From a checkpoint of a small self-supervised image encoder: adamw at rate 0.002, batches of 64.
Rows from block 3, named by matrix and row number. Rows with one number belong to one attention dimension. Each number is 128 + 24 x the weight over its row's rms, rounded and kept within 0 to 255. All counts start at 0. Numbers have three digits each. After the name is the row's rms in percent of the matrix's.
# v: attention query, key and value (stacked) (model.blocks.3.attn.qkv.weight, 576x192, the v third), inputs 64-127
# proj: attention output (model.blocks.3.attn.proj.weight, 192x192, transposed), outputs 64-127
v.89 053:166121145123163144139051100140113098135126137152126128078150139113166088108120165129160127121119139120124127128104153136121160148112176125110121110110129175149141125114137135125151115115112130
proj.89 071:128111116153169132123138120107168088113154113129151149110133150111129121143142183124085106081133120100134127130162115151125121119146092152155117148136111151175145137160139142136146175128129083
v.90 077:138157106136159152127122116146177101138075100183096165117107116137096131128135156122158101127184174073132109128119131142165106115114159125117129118114146146126139129126102134132109168152141115
proj.90 080:155124106126113128146131124145128122130143171106128071144114132142134143145127119156139157139097048164103129129109159142133137125134132117118132128101128135120113122113145129095146085122138133
v.91 073:147097115130091131135120182187175153154155135118154168135084142133159129136145160132088135126096229189126126135079099137128106099132103136150137042157130143143121141135116126157126148133140124
proj.91 082:097101125086065093114115117129128140157112124148109128159167145158152130110142129125171110142144067122128141158130166110140128121125147087130144153129122105118078143150137136136116088134120116
v.92 121:139128117111162123140153123100146117124092123188127114126144136146159103128142132112140138132138076127138049148132137156136131126119170117142132173050153108119140105152123152088151107151096137
proj.92 124:136145130127126122146125131139130130127117132121119110145094124142145185140128121138124149123164167127113166128142102135153117130155127104130142129179121121137132135146122127127144204125134150
v.93 088:154118143105128130145149136114127151115153141083144114134167151134163099134126141121132158155107089178154159133147118138089135138121130118144135147133127136118121122138169138108198100099099134
proj.93 083:120138139146138126121108135137132132119114096150129159141152110126122170123122137119109114103160206055128131127178062118153122125125124125117135128161125101117128131144121132134118179148135133
v.94 119:169138132131141133143145153127135126113147121094139124142152124136148138130139151121133131147132133172146198132166128141106126128124121125152135135153136151122142113140182137137208126090121134
proj.94 088:129130140128123128127138133133123124128130118129124126135149116125131147117132135137120118134150178074117133127133064127115131140129144127127123126144127119131128142141119126154091137142137132
v.95 051:091160143127200134136067142112083097124117137070096102099138130111132085132102127121122111148168113083141120114183145123127155145120125121145112130112108174135120123108130129129141117143132121
proj.95 068:169141101146181147126167106163145095111129118133129110093103142177082134127138137138098121082137126114121138143160131134136110131180146130103162113132174118107129116129132143111126159127140148
v.96 102:169146131126106118126130084162187129103082122163117155108126152115099112121141137141169097153159120115124111145079131150127094102057190084088178139117136136096121183142109143097100141141144124
proj.96 127:133114092126140143137093127132133123128124142125128124158080124154125140115121126134128141137033125097118100128158161126154136139121126121122146133142124109115111129122124131071129123132135126
v.97 111:168138136126139136144141150131137131112149123085138124139154131133145133133136149125135134150129128173149197131161124138103127129120121120146138137155134152118137118137181135131204120089122133
proj.97 083:126126134132128132125125136138122121124130112140126138138155113123130155118131136132114114132142184059114122125149059127127129137126141128125129125143128113126122140141119128142096140148137134
v.98 048:128154131116145144133174186142174127131198142085146137152105135144167121144127152137058119114114219148144133140113097135128143110121087123171141100130130097144124121127127117130124109131078134
proj.98 072:141129128138096144164149091197104149118122132133108135125164157091093133138120126122117119189147105105113142119159165127153124126128123096149190151143160088157124119168140113134128105130130109
v.99 062:121142136127171134130097138110073110123135124131104091105146141107122084135115137129176122126162061124130126137172154124106163160125185114112109130159137171122108097125142145135127146134124117
proj.99 070:135127124137153152119121116075155106178127127127113096092107121107103147084151128134100123091101138127144121112131093134114103118090162124123098127132148176119177153115126110155133156133114119
v.100 048:101144109132140119116122157099176100100160125079106116119103132104146075153132151136132122122117137149150124159133115122098138126127104112100110100119148135130140071112144154135101128136114128
proj.100 076:127087138148112134113145107158151147157103129133110134159191147136128145121155088116107104129138112134120137099092145125135124120131153176162160111153146119127120150132131142121137124135128100
v.101 052:084163131136153131095122195113113122119177139077127100176140115143130103140097142130081114155170075099156138110145127102125123133133108120178114134145118145102109120103116110114139107145124127
proj.101 073:134158129133135172095143169130104126126070119130115124117151101168083132108137088124131106068108132133125137124131166089133123130089146157137148096128212098115136122085130117122131127133119140
v.102 076:130139109132116132111110114146136106138103120183118143127098116111110147133126121134125107109165170077096092120107143122173101109114138135110133104121126116144126155118091122133062157167142115
proj.102 073:139123096109125138130134127111131120135131157109131096133083140148133120114127120140149147151072062186128131130100234129098143133123138125136116135112124134131119116098141130098128088117125118
v.103 117:128133117119170126131151125083148116122093118186115104126137136146148109118136129107137135131139076119137054141139140147137130140125168116150133170048149095116140108144126148084145113151107140
proj.103 122:135135138126127129137121130134128133126116138123120116151100127142145176143129112140125145128172169136111167128127097139141123118150133108126138126190121121145142135140127124124142203121134149
v.104 091:109125112136194135127144144082137112145085111146100101112135129144136123121124122099114120115150119104135074125158138133140140158155127131156109152074147123114146088126121133132143120155114149
proj.104 104:142148135123128107134157116130122141122142142131123078133145128135144155150124106136126152115189100194110169131100087138133113100149116111134112125128133131150136134141131124133136151112124140
v.105 044:147109109127116128140105129120175140122135116150099125112097160119154090153127152128151135125102175189143143139108126133109136136127132119105111081179147128143127126115133148145108126129137115
proj.105 075:081078130111091110140134104115192093113124126133119134143149173112157144108150146125105134163161105132136118099117126134123132115155144130142146147121085131092115147162132140133133134133139117
v.106 054:084142123140167131112084156073143099109118120102093098124130124102121093143103146134142116152172083118152144110159131103112124136135108116122096110097125126111121095097129138122127110158155122
proj.106 067:101093138158120147108148131114189113114096128127135128125140115155121139104140096127126126111120116150127132111086158124131121125133157196140114093122141182100140145091120128127135165135118122
v.107 090:129116139127107131120107145173136123147171141061141138122104124096114114145126139155114133136124193164124187116113108111101115113117095123120142090179102162138120147107135113159115117111128111
proj.107 102:114120119149128126115099128146137116129141124130136161147159119132112133121119133129129110122059070089131082130176144120151116125109117141120121143095123137084100106126138127117114087147130118
v.108 070:125136107129187138118156126120091124123089128037098123089176135123127087107107089141107120124174120060135072109128146108154133148132083126135137156082127164142129127115132122116150092147123129
proj.108 091:152144113123185099107137106138155135127162118140151099132107147194117143151112111122112092065122117155113151149131156111143125129150113127143122117131149099159129112136126129073130177126110104
v.109 065:137150113123168134123087197143167073166132111145114111159079108107153142175144147125051124122165223146123106131160138145136112105123113127163121105130123151136138140126126128159091094145109121
proj.109 070:123131128130116128145096111171136146147134149147099113145106134137133166086112131153133160138114068176120133108123169153153130130136125089118059143122107176096111107129145123145103098135134150
v.110 036:063125128148119122117077124105092136140144133104122067122104168165167095140091173122120122154104106149119135104159149121125149182125130103136097104060137137120098144113116148105164098137120137
proj.110 065:126111125113108169106103154085190094077107115133111128113131128135142130133129160125073144087144120113146137120133139114119126112122074086134126103130127194140155144120138148118129189130143085
v.111 050:174099119128121151122125135156139160152113126182146151106132162117150075116100148130133141131090178172121128098078123120126133152135138132138114085175120165142109137110118116148139149119136131
proj.111 081:113095128109087108115125138071165084127144124138136123145125152134148133102136164128136105134147108130143123121129126125119139116159143107144108156113095145104134145144133140129141147133090125
v.112 050:115152106135163134124057207121116092112157131072099100137090132132136078161124122122115133153153092121168146135148123138124133119116152127145119085154144137134147143116139150091105127144155114
proj.112 079:113102136108067096158162085161124072119087129127126132098140174130113142141185182138079119129173123106129121101138150134131119125167175145099156127120166135086145131118127124140136172132125156
v.113 118:095118129112111126117105104133119134127117145154119135116110140123125115140116105139115135111117112089111055123086129115150123130125134131101122116109119102137109150117077120109043124167129116
proj.113 086:125125107129137131124123131114134122125121113134135146116108137125122130125127124107131128123119105159138137124140206127127132120123115130129126125123128130123121118102129127118163129123113125
v.114 095:078130130145141153115105127088123144131154121075104121109122142099080149118106137129141122145143136115132212099144114089099124155143097119121131131179109141111111120094139110152128148115168128
proj.114 090:116111127142145154089135127138107146122149136129135147134203133113114096167122084123126107117145098132120091118117091125124135096115140154116148134122158107137149137108127131118125096130146103
v.115 050:091134108133157121092077157104142111112147121104111097165149108144130091153100134133139126161168054119160139107174153106123118136134141119132094126161130123107128110095121125109109120150148109
proj.115 072:103115139129108140122141173073151105101125125122143128090145106163137133112148136137125159097131123144133119109099155111124120127118177166129117091106123178063162141067119129130140177136099157
v.116 045:124153132110117156148116140118134118140174139115136079146203125148166116134137152134147132136125183109138122107147123150121163128118164134161145106146160032138141102141119126154117137117093121
proj.116 078:104155149198125159176130113139108153088128135121143157084131144085162124134149154141131130169147116096114133161137150156139115120139135107119161171127098121139167121130135117142140153132123109
v.117 061:138122127122115110094152112116152093124144131110120095137089114105130076117129134151125147128145106165135107127087132123105113117106162111126153149071099099127136177114128120072131094147091122
proj.117 081:123130123138128141119069137137131108114120133114143168165075116183125169116112121127132114151067147096126107136186139121144126123135118121117129124158115109105120109133138132094116178139148139
v.118 060:187127139121144150150096114159101112142129132182132123093162148141168112118121165126162135112128149129120116115118158142134154145112187133131138143101123148150140145131127139108137106099100132
proj.118 070:141147113120142158100118136104131099098154123126119151127128150092101122168141188130062100124146126093138126121167117141121126119123091095126118159134138147201158124160148146150150181129144122
v.119 083:111134119126115123111114120110114121128114133178121118135110129118123137131118106127103125112140136088096075118114144118159108128123137136131131106108118087146117155118100123112061141164137117
proj.119 066:126124123110127146115130130091141127132106140119131137124072145133126121104129123133147129136108118175143157132090245125079154133115145125134103131151112133139139110093140124116125135118119111
v.120 055:122166125114112142122126145115098082128185117150138090112168105152148148149127172130161124146195068106126111137178179125140161151107152127122142178156134092113145108109114139115115123120099125
proj.120 074:143156125161148204111071176143087130097105125113121135104161126135141128140142137135100156144112142112137121120150134146121116123075156144137124114137143146160131118063148108151142165130168125
v.121 056:131158119125156142112115179141115126131158129113131114171081133130127125135112142134066126152167160134132127100123114112160109128125075124163128125132111165133106167110127097103151086146173123
proj.121 064:089137127100115119112126079105133060105127111133119110117118141189057135126120137134103131103142114124127129141151192111127146135137121110151123131122177092118145113138121105127124159134126120
v.122 128:124113132127111131118099150164110121159175138053140131131111117101127135157119128150101130122123193155118192112134112105112134119134071138119119083198107169142122134102133108181111121112130117
proj.122 129:115133121134128119126132121133132118129153114139131146110182120117126125123126134120130122122093059137134085128152138122137107124126111145135106134061134144104113107131132125145114069141126118
v.123 044:173163120110106161125124158143113116147204130166153103165123122164151127162121141123102145133147173162107097126122138131163144141106150130156144134198134104131133165108134103121111131106115120
proj.123 065:103166136115114129140094124077123083113135121128127129100144132075113136108159140141130107110138141103153117130144168143115140122102152104148122158143137127151162118146146120147140157134126099
v.124 051:139196121114140166114120181134138110138212137136172109184150110169169116128114147136082136132166159126123103099116117118151123126115082138186150109139122100136134152117113094107144080120124138
proj.124 068:118142152169143153124113105110092086120136119128147134095128114128093122132138168140143137133140123101126147180161191114136142123118139107162095123136116065169163100103133113142150179138140101
v.125 116:167135131131142133145149152126133130118145123099139126141154126136147134127140154116137131148133130170149193135165127143104126127127125129153131135148139155124141111143177139137212128094116133
proj.125 085:131137139131119122129146130135122133127127121123122111133157118127128149122129137143122122122161173079118139130133060123123130138130139128123124128140124119128129139145123130155096133137139129
v.126 118:173132131139138128140152148131138128119138120100138128137150124133139135120140153115142119145137136169147198136162129143101124126121126127148135132152139160120144117143173138145209135095120138
proj.126 085:138133128126121122132144124134121136129131131116122092142149117137127139119125132146127128126123155089116126132130064122129133137128135129125127132131127114126125139145124132136092113130138125
v.127 097:139141112169168126134147129155144109141067110178117169096125107159107135112148147114175075109159156091144114146135130149156129121128140142127124115109162166132162083146110146158152156138132123
proj.127 109:153129113119106112142180120141127131127147158080124052129138139127134120150131124153133148127117054170106143133111124130127122130134128128128133131089130136132111140134142127118152074106119132
v.128 156:095130100103100132119143127147163117157088106145152113103128137136078138126126097160137135148125127154127121128115133125131145118066112048125190168109121100060123132130070127110125128143154164
proj.128 134:131123178127124132132128127124134130130130147122128183125113125138129105126132127094127129124109111108117101128143087133118121136131126121125129128081123118126128116127200129158142122115124138
v.129 051:102143120124121121133060108119161107120131143159150116126163120119121135116145054129127136129120188114116116175157145126119146142104072112122159157129127122130111139136174156123158124148163133
proj.129 058:141136088138134084111163122098138131119092133128134128146115141103124124115128156136119138099095126119124124094138130150135128127101168124168100121120134092115124142111108146139097126115122111
v.130 075:144126117126122129121119125134114121111126203134117120120136132113122098136112139105147124131146111116156087130116122128098064116115139119139117120123114148125132134129111124120161124231101124
proj.130 079:133129114128129128126112132129125126130128084116128131156098131115123134129131119152131119133122131147101174127130143129135187134130127135123124140183125133126126142122153125139111118034121127
v.131 079:109127117124134124115116122138141125138129123125159138122106140134131138132130115057108124116105088146068145119134135110067120124130103131119128136114134106128106154113121130116103134175142142
proj.131 083:126132150129127132126152126138132130130123123126130140118162132135129144125133130170126125119124135100176100132129109127178122122127130122130127137062130128124126095129114130106141139100125126
v.132 103:104135136127146110101120142136130129163123230102126112152119103108117133129120138139109121112131126132136109117135134114216154138119124130133123128113121125126128105118099123106107119126119124
proj.132 099:121128101128126122137105122110128134128135042176128147168114130131140102122129138127128130132122152137133118121130148130060109150141139127126118119174134128134134137120172134174158170131134140
v.133 067:123127173121153138159119121128124143126144128142140132136138146126129130133132126006130124145116108131130136127154124142145124142123135121131123120131143139125110246134132137102111108090123135
proj.133 069:121136083132139139130130122126115135128128106114130092128131126146130147133137122228130128136118157128120114131121154123099123126119118115136137150095134130119143022112119130137135118177125116
v.134 111:123106138133113118126111128103112129153130061095095120121135120113143124116120124255126127112117160112131133128112119127063176156143129151119107107137123117131117062120094127133103123150110108
proj.134 113:134128114128132133128108125128127126126128178191125121100111120118127100127123133026128122140137120131128077127164144130172088134129131129129131125179126122133127160137179126142149134108132131
v.135 074:109127110126127121115116123134140129146122109122158140129110132138136148131134116107108127113104106146065154117127136109095151130136099136111129134117133100131106112112122129125098137141146136
proj.135 079:126132153128127129126155125136133131128125131134129136114163130135130135125131132136126129119129128100178090132139110126161100124128132122131127125067131126126126117132117130105148145128129127
v.136 072:105133123118112113121133103154136119112157152153175150093124140093131108096158115168147133120133155167101107136140142125145084118093108119128157155185124127116111143140114155120195076130147122
proj.136 074:185157084122153129155136118115125140101109104127131074173139122146106138146155190114141153098101108099145143144112126113134171119144169112140109105102115128110116116109109142097105125131143140
v.137 093:142126124133150133128142118133138121080131069134133142116125141156121104137129113172127125146129126133114141131186123127091063125127118116148145145162136125132143111131223121156141126093157148
proj.137 088:135136132127121125119192132131130132128116178087133164088173126116127171135118122091123122123146102125136174134054087129153193090127116129125130128054126128130122152129030122109107125148125119
v.138 118:117107132132122116120111129116114122155134066092098118115125121108139119120118128234121124110122158116128123126121121126045154146137126148127104113129122119131117073118094126127107120189105113
proj.138 116:135125119129129137127098126128129126127127177189124129109112121117127107127123131043128115140129118130135087127153138131188109140131132129126129131180124125131125155135178126141148141068129131
v.139 057:108146117119133125136080090156135100110098141162163122101181127140111151098162072139159140126127169138108118170165146142140139129099107096101174157112153113118105137146160166116162122144133124
proj.139 060:139124075116153113083155098103097130103132129125109127147095162115106132117112169132102165123079122093138112109132119122135134123134177086126126123126147107140139128122098148126102121117127132
v.140 071:148131130127122134133153133129125123102127083134120113117148125128115120128127129222149132150152160119164114128157120133176133136111145104143149133155121138116145103132167125143156107050131130
proj.140 071:134126098127125126125145132112124128124127158114130130122109123117129130133115125064129139138139103151079170122102140130083150113131119135123129119148125122139129157131103116158107113191135132
v.141 105:131153099123142137128134130162135122107132141177169140132119138140121122152133140008132127138144107146117104125137136125152072080117127115137132151112129143135134188133154127116161132145131143
proj.141 109:126129152130128131125149133128129130128127120049130118146147138136124175127131117221127128117116117125131198132115115127117174139127124128124125137082127133121125109117089128103114116113122123
v.142 090:122146127129140140140143137136134129128141011157144127133129126143125136139139131139128133147134174141133134127158130135191174110124135119134145143134135130132140156135180129131131122008144135
proj.142 092:127124137128128137129155128117125131124129221086129109092138127140125156133121126112126141128134089135104152127120128130077091133126119121129134125080124120134131115131077127119130115255133128
v.143 071:110129122128131123121115126127138136147128116127153143141113129142139144133137117099106126115103113146076159119124136113133166133140103143109125131122136104137109122117126129124095138096147130
proj.143 078:124133146128128127127157125133131132128128126131130125114165130141131138124131133142126133119133132103169091131143117126137089125127132122132127121068133125127128112129116132107150143161131127
v.144 086:111116161125139122125109123110125127157144166093117123132123127112136131120123119043104122117107111128121158127129125126088141151134119141120116108123132121131111188124097131115088125170118123
proj.144 082:123129107131136134132099123136124131131132086177127126136128127135132121124138132203126117133119166117146057130140146130147104137123138123136131143137132131118135058119155139132152143096123124
v.145 070:112131153118141107135146112147124107108129146160185165104134129112133151094149132168127131122145133146094109131144162134133125089104112116143156152154118121089121131143121156128197089143113125
proj.145 074:157155054153175098118110099095100107117112107119112092163120124155100125137124163110162154101076107116152140104138125141143138128126152132172136127119150149113102133136106111117104099120132118
v.146 080:115118130127131140137146113136144135096116039150135119049130159142108095108121099198160131146131140122134120122194115124091114141107127088144170150159133096099117117121188132128153091085148146
proj.146 071:137143113127122141116198130117128130126113189086131153105146119111132155143104128070123132130129094112098149131068103126158173083126112123121134135062115116143123134139061106146089105164126130
v.147 071:141125155125130135135129131120116121117135154128102109121148126112118101125116134124147129142148142109187101135132113141138109133116152114145125115136119147119141169137123128122153110138104121
proj.147 075:131127082128131129130106131120119127126132114126127121143091127120125129131127121141131125139125127156072155127124153131100155131128126133126128141192126130130131116123149125156115108114124129
v.148 122:132140089127121135134133130149125119119138000162145134116123138138136118151133138190136131132139163137116109129128132131068119086126132128130123143127129138141131099131151128125149128133122129
proj.148 124:137123170130127142120142131129132125126121245078128112088131129125120161129119120065128123125127077125132173130141109129184146147126120129120130131096119122128122170137102121104121114128128123
v.149 113:154134093135104135138126129122116137108130040169136146134140137147152123151135141223143132129133156127119122129101131127117143106147134155115108126144125139153132055132151128148153140097125110
proj.149 109:136128159127127126120160130129129125125123206081130090094139126121119148128121120038130135123152090134131172129165127126146123134127120134124127114112128122136122210136106119091121111165132125
v.150 104:125113127135115120126118132108113129159131040097099121123135117118145129122123131255124129114122175118132136127115124126093189150143128154120108112137123120137122050121108126137105124115113104
proj.150 111:135125122128131132128109124123127127125128194188125118099110120117126104128121134014128125139139112137125084126165145131149083142131132128128131119177125121137126177137165125140155139146134133
v.151 077:144130153129128139141129133115113130116141140143100118132149125123124098129122137119149129144146155113196109137123114144166124127123154124140122113141121151127146169143128127128155119098111113
proj.151 080:130128092128133128130113130120119126126133123115128107140097127124125135131127121142131128137130125156064161126134157131085142134126123134127129134187127129130131121121147129146114103147126129
v.152 072:127129102124125116095114122136134094115123204123138125132109114122125103140119121113122122116130095132105108126124127114052058104111112123133127134123118123131140090116116120121143136246118140
proj.152 070:141130147132123126125138133149135127132119071110131175142142137117129144119131118143126104119122119114165160131111108128196193122134135138120115135114128139116121158131127130108117134000116122
v.153 089:131108126129108112112114120107123129134111235082104126128131123113134123118114120189121125110118104117121138124104126117083110160130114136117119109133117116123116055115089123135113132225117117
proj.153 091:132131116125127118126116126135130128130129039191129154148121128113131094122132132087130119131135155121155086128142134126160150121134140136129122124170134129129126174130169127145136154024127131
v.154 126:160125130145146123124109135113091124122179104114115148156124124117187116158123162126113120116132142117120143117152122118104119128167125202126069085150123157199133107119187116165134134136095092
proj.154 105:133128124129128126118120129142123128132122151130130073118153130118125157129124119130129121135159124158149151124118158132156133139130129139128126126150131137127124175136078126058135129126135116
v.155 093:138130107133119127129142132123126132115131053127123134131132127139138123141131132255126132134134169131126136126141130124144150124131128134127133135153126129143135039129177124152134125070135125
proj.155 095:137125141127120123123161129119131127125125199121130127086138123118125135133116127002127136130157091134132152125119119127122128124131123135125129108104126117142124211141079123128125141194138134
v.156 078:125118171131137134146117135110112141152152038132114125132140131120139133127133133114130126129123157119145136129132121138147203154146145155124103107134135136139120192131117134124107113043119108
proj.156 086:122130087130137138130112122115118128125134179152126076111119120137127127133126129144130139142131139144098090125156168130098067138124125124134135134156131122134137073123153129140147118220135127
v.157 088:141125114123117129120110121135119120115125197145133127119129136120126106136118132056146124124134090121130094128103124123068068112120130126129111119114119138126123153125092128114155131240108125
proj.157 088:133132128130132130125121132139125126130125072102129125159114134122123143127133117193131117126117137133121164131147138128169180131128128134123123144159128137121125117122164128115113109009118121
v.158 119:147133121129100127133104136108107150155132192158136144168145125124161145146128151087134129118115125124126127125058133121188187130147131166099088098117118138147112125127063126131125149124104092
proj.158 116:122126129128137120131109126127123128127137067133128056154115131140126112121139124164136142124144149142132110122225169125078063164125138133134123116172138130128133134125210131101158116147133129
v.159 075:127131107126125111095128122129137112113115255104132127144119113123121115132116120131116123119128088132111126121130132110126065124111108115128141134131116120127136070116129118130134135214131140
proj.159 077:132130132127120113128145130139133131133125023132132183156141137118135126120133125128126118119133142117165153128097114126135191114137135139125113119116134135125125173127115132132120157029123129
v.160 120:141153101122128145136147128146138125101139101169162139136129138147125132148140136052133134148143119146125133129139137129171098089117133111129146148132133146135139175138181129130161136074146141
proj.160 112:128125156130128128124158131126126131128125154058132114123139134133123165128127119185128137119126114128119182130110118128100161135125121128128128127066126129127128116125061126108103112190126123
v.161 059:105118110123104115116107126108159131126153145136121102127140116122106109134118117121151131136146156126136129120118133096141113141119091120092151143160124095132114161114189142086111106125156129
proj.161 058:138134116107116146136155104101092147189111123128144110155090126128125119121114107137118109118132123139135122131124140128124154121131123120146102115107085108112143117116101156135113122125131179
v.162 100:116130159123145124124116126123129128144131238115130118141128121112117134117123125000122123127121093127137132124136125127175125146121126121129129117115128124117121220124101129110114123142126130
proj.162 106:118132093129136129135109126126120133131136030145129131173122133141134125126139127251131128130111168131117103127123158129076117129129135123134124142148135137120138045111156135140140131116123126
v.163 161:098133094105102134123138133159156122166088088173161126110133139140091137139128112159142135144127126155124096127094141126148149109079115064121167172098120114067122139131048126100127130129139156
proj.163 139:131120170129126133131126127115131128126127166103126149131110125138128110123132128092128130122105113117119130129182082126104110149130125119122130125100121120126127120123233125160162115134125140
v.164 064:135128105127150136164045069157147121110100126141134113099164138152102145092158122138171142125106163156126118161145146163139139137102118093118176155118161099116107151161148171136155137126127110
proj.164 070:137134104117152141114182118114102179079129133129096125157076154100103133130101148128127170175085123109143115101143117125128141118144149105163135115124144102149116131141110138118112143127098115
v.165 076:114128178128159133142133135123127138138151073125125120135131129123124134124134127084118125143125150130146146125174124137188179151126139126138134125141139131127126211133158132121106106017135132
proj.165 082:118130078130132135132129122112119132126132156136129107113130123142131137136124132163127139141128140138101104124107152129067088125126122118133135133110130122134139055121107131154138129242135127
v.166 141:131113151142172118112124118107123120125161141050100112136116120125126125121118121116104117127125133122133171119215116122106100157147114153146124104156130127159140129120226119175105123120149135
proj.166 115:126136107127127126128138124129116135131126125177125213121151132113137149132121135147123106140157136153123107133000136139133163093131133133132125131130123142130123123130004128108132163125129117
v.167 100:133139128130125128130144134122130135127120142124127124146140115134125138131132132187130133140136159132145142125141128129233167136124130120127147131142126129128140089130164125143131126036139125
proj.167 101:127127115125125117130147127113125131125134118130129130125123128132131121131125130076130144130144111144105141124121141126035103125132129130131127109133129122141132168131100127144134138230137135
v.168 083:145144102121099126108111122126124112119111245153151126160140110124121138136120128045153132127138097126122106122095126113161118112120119123113125120106104124119132132117097121137162148184126118
proj.168 081:128128149124130121127138139139125127132135043093129121160124142135119133121142110196137135115126118135124161128162141125104125130134138139130118129147135136123127140129158132079121097069120127
v.169 070:130129149123153120144099134110129136149156179113118141209118121123153118171134146049088116132108143150119156116113138141143108124130122155127094117136138159158130164132121129114093139140107139
proj.169 061:123129136142144134139110120141112134135135079139134107124125134162139133127149117185132104141137146153183125133140161122091126147124131125132129145104140141103147085124141147110157173130132114
v.170 076:116130171132157132140125134117124139145153069130127125142129128128131140127136127074116124136119152131136153125161126134187191148140135143130122120139139127137125206130153132128100115015137125
proj.170 085:119130094129134134132132123117119132126133160133128101112140125145132140133125132169127139134132139136110098126122151130072074128126124120135133131108132124132137061121109132131146127242133125
v.171 103:118113171128127126128106127104118136160132173114109119131137122111128132112119119069132126119110118116143133128111118128141180165136131139121113102121125118118115186122070130116099121121118112
proj.171 103:123134088129136129135102124126121128128135076172125108149111125135130107128135131191130130138127161136104075126166166130103074129125135126135131135179131129127137063121199133145154121140128131
v.172 065:109125135126129117115110126109136136151137203097121142161117122132145122136131118100089123113100112143101174128106135121112134139133108145108125120131136111141116110127107130118087148164134126
proj.172 065:125130134128128120130139121139131134132132077158132138123154131135132124122139134149127124123135152106180071132146124124144113133126142125135124118091136128123135112127134141123157165105128126
v.173 098:134120116132128141109082119096152152140144141120100085155140133147117107139109090093123125135086166114161161118125115111137140153126107130123156131147131116138126153119198112141077141120169128
proj.173 083:132116168142156170129160119113136168130152136132112196144068127116143123100113104157152110161172126137123091121106141130103135120113153107135100139102125105097146114100086115139132121136126112
v.174 159:085150092117150124101136146170138103185126093095154103118113112111101147131116140140098127126143153154123119116176140107158140095094102090143156154096115113108125129116120115121105117155122137
proj.174 138:131135170127118133129097123124128137132131163164129173143105131133126123122124130117123115128094100130140127126110103141109123185139128121123128128120120127122121146129153140128174159113124141
v.175 066:140124147125130130124123127125116114115128197131119106125142123102114112124111136082150126137150118107168088129136116131137098132115149114145123114124113147117137178126117125119158109177100127
proj.175 069:130128081128132130130104133123119126129131085122126126154092130120124128131130120170131124138117134154082161125119154129099160130129127133125125150196127133128130108120151123152110108081122128
v.176 171:118114141117112130119151104105162118103107153088109103095127135140082131092128065149129131151114115132137181134166116131082104153089119060133204142158133090069134129133164134145124127128188170
proj.176 151:132131136127122128131162131136131131131129110139127220102134126125132113132128133110125127131134126102113072130054108132148164068125123124132132131060126124130131094131070131153090128114122125
v.177 116:101133125116112125119120138132143134173092183144138114127132119124108138121123124131136132124121131133138101124086133122201188137108125101121142138096119110086120125124046130096113128119124127
proj.177 103:123128121127131127138112123112126131126135070148125130164100127136131099122133133131129135126116137127109099127191134128068072148131137124127124122168131124134132115124229129167163132144128141
v.178 063:143089125134104129117125146116167162144150125116115122135128147119125095147103163127113118155123125137152148091065137092144097138138114119153117137204098125121117165108108119147092169111161111
proj.178 070:118164137128162138149169118140147169168086120137169108141123114067125133148133057119171099119141125161128141140153132126116164124108097164149097117084100094148127126132136103109135110134144157
v.179 111:135139131134135125124133132122131137121111232128134129151136116135125134131130132112129127131132118131136132123129132125243137141131125130126136125130125129134139108129146125135131130072137126
proj.179 119:122131107125128109132149128119125133128136037123129137162135132132137127129131130145129141123139144139119150128121145124027119114133132128132120114140136131134131153120109130136137145184132131
v.180 244:141113124121066139138129099084145139108102147135116118102145145148108146092135074119159136149102128119136195138095113133091155144110123090099184120155127091072117117134123135170139156127181149
proj.180 203:131131178125128126130177134142126127129132114102122158104122132132126103133134131134133138125150119101101037132144127124142099078119127125139131126073123129131129113143118130099081077124120115
v.181 074:105118134126133114112118123122140126143126148093133134130110127127137132125128110143095124112103106138080162122132132114073135145131102134116132131129135099130109095116119129122088132167137137
proj.181 075:127131130128124126126145124135134132130125109159130150113162128129131126124132136117125125123130139100182072131128112125171115119128136124131126124077132126126128117133120133126149158103129126
v.182 115:116113123127122125123115128126120114154143035105109119108120129112134119124120128183121127117124156123126123128125122125025140129129127136131111122124125121128117117119103127122115122193108122
proj.182 114:137124136131131147125097127131128127126124207171126125103110122117121124127123126082126111137121106129130094129151132134208121149127130128124132140158119124126123126135166126131139126064125128
v.183 094:141114100135124148131067122114169147134135123113089082160138131153110126153106116095141125131086157122164140128111115130135143148134105122130132129141133119147126163121170122143070170114162117
proj.183 080:138130169131130153104197146132131181138128147137124198133105110100122124093099029156152118168151130139110116102152122126104142122109125141155113134107125113132139113102112119136144115137131126
v.184 069:143130158127136137137135134121115123115143142136108109132148122114119109128122138113147128146151151111188104133145115141183125131117155119146125116141121151125148179138139127129155108084110120
proj.184 073:129126083128132129131111131116118127126133120117128112142096127126127133132123121146131130139128126159067164124117158131072143132128123134126128138184126129131132114121136125151113108158127129
v.185 157:119111173117142123122158114113155120092123190068105114117123130129091121106127085142109129147122096126133159133183119135105080171100124077148179139154139108092138147135171132128109111110164169
proj.185 149:128125077127120124128141130127130131131126076161130194108144124125135114131128133122125127135133151115131096126033113128131182068126125127131131130084134124132135079120067128181099152131127128
v.186 046:142108112133132137156018128130161138128104117137131120122153144119103140107151140126137137164109154154148153141130153146137160144124097088136161170130138088104112159151132154123138168134150106
proj.186 066:126160112148147128104183119130133183120089137133142130145054118080099132114123101129128118134102129140139119079141124120121129123118085171145129098117134089189131141126126163130113154118117122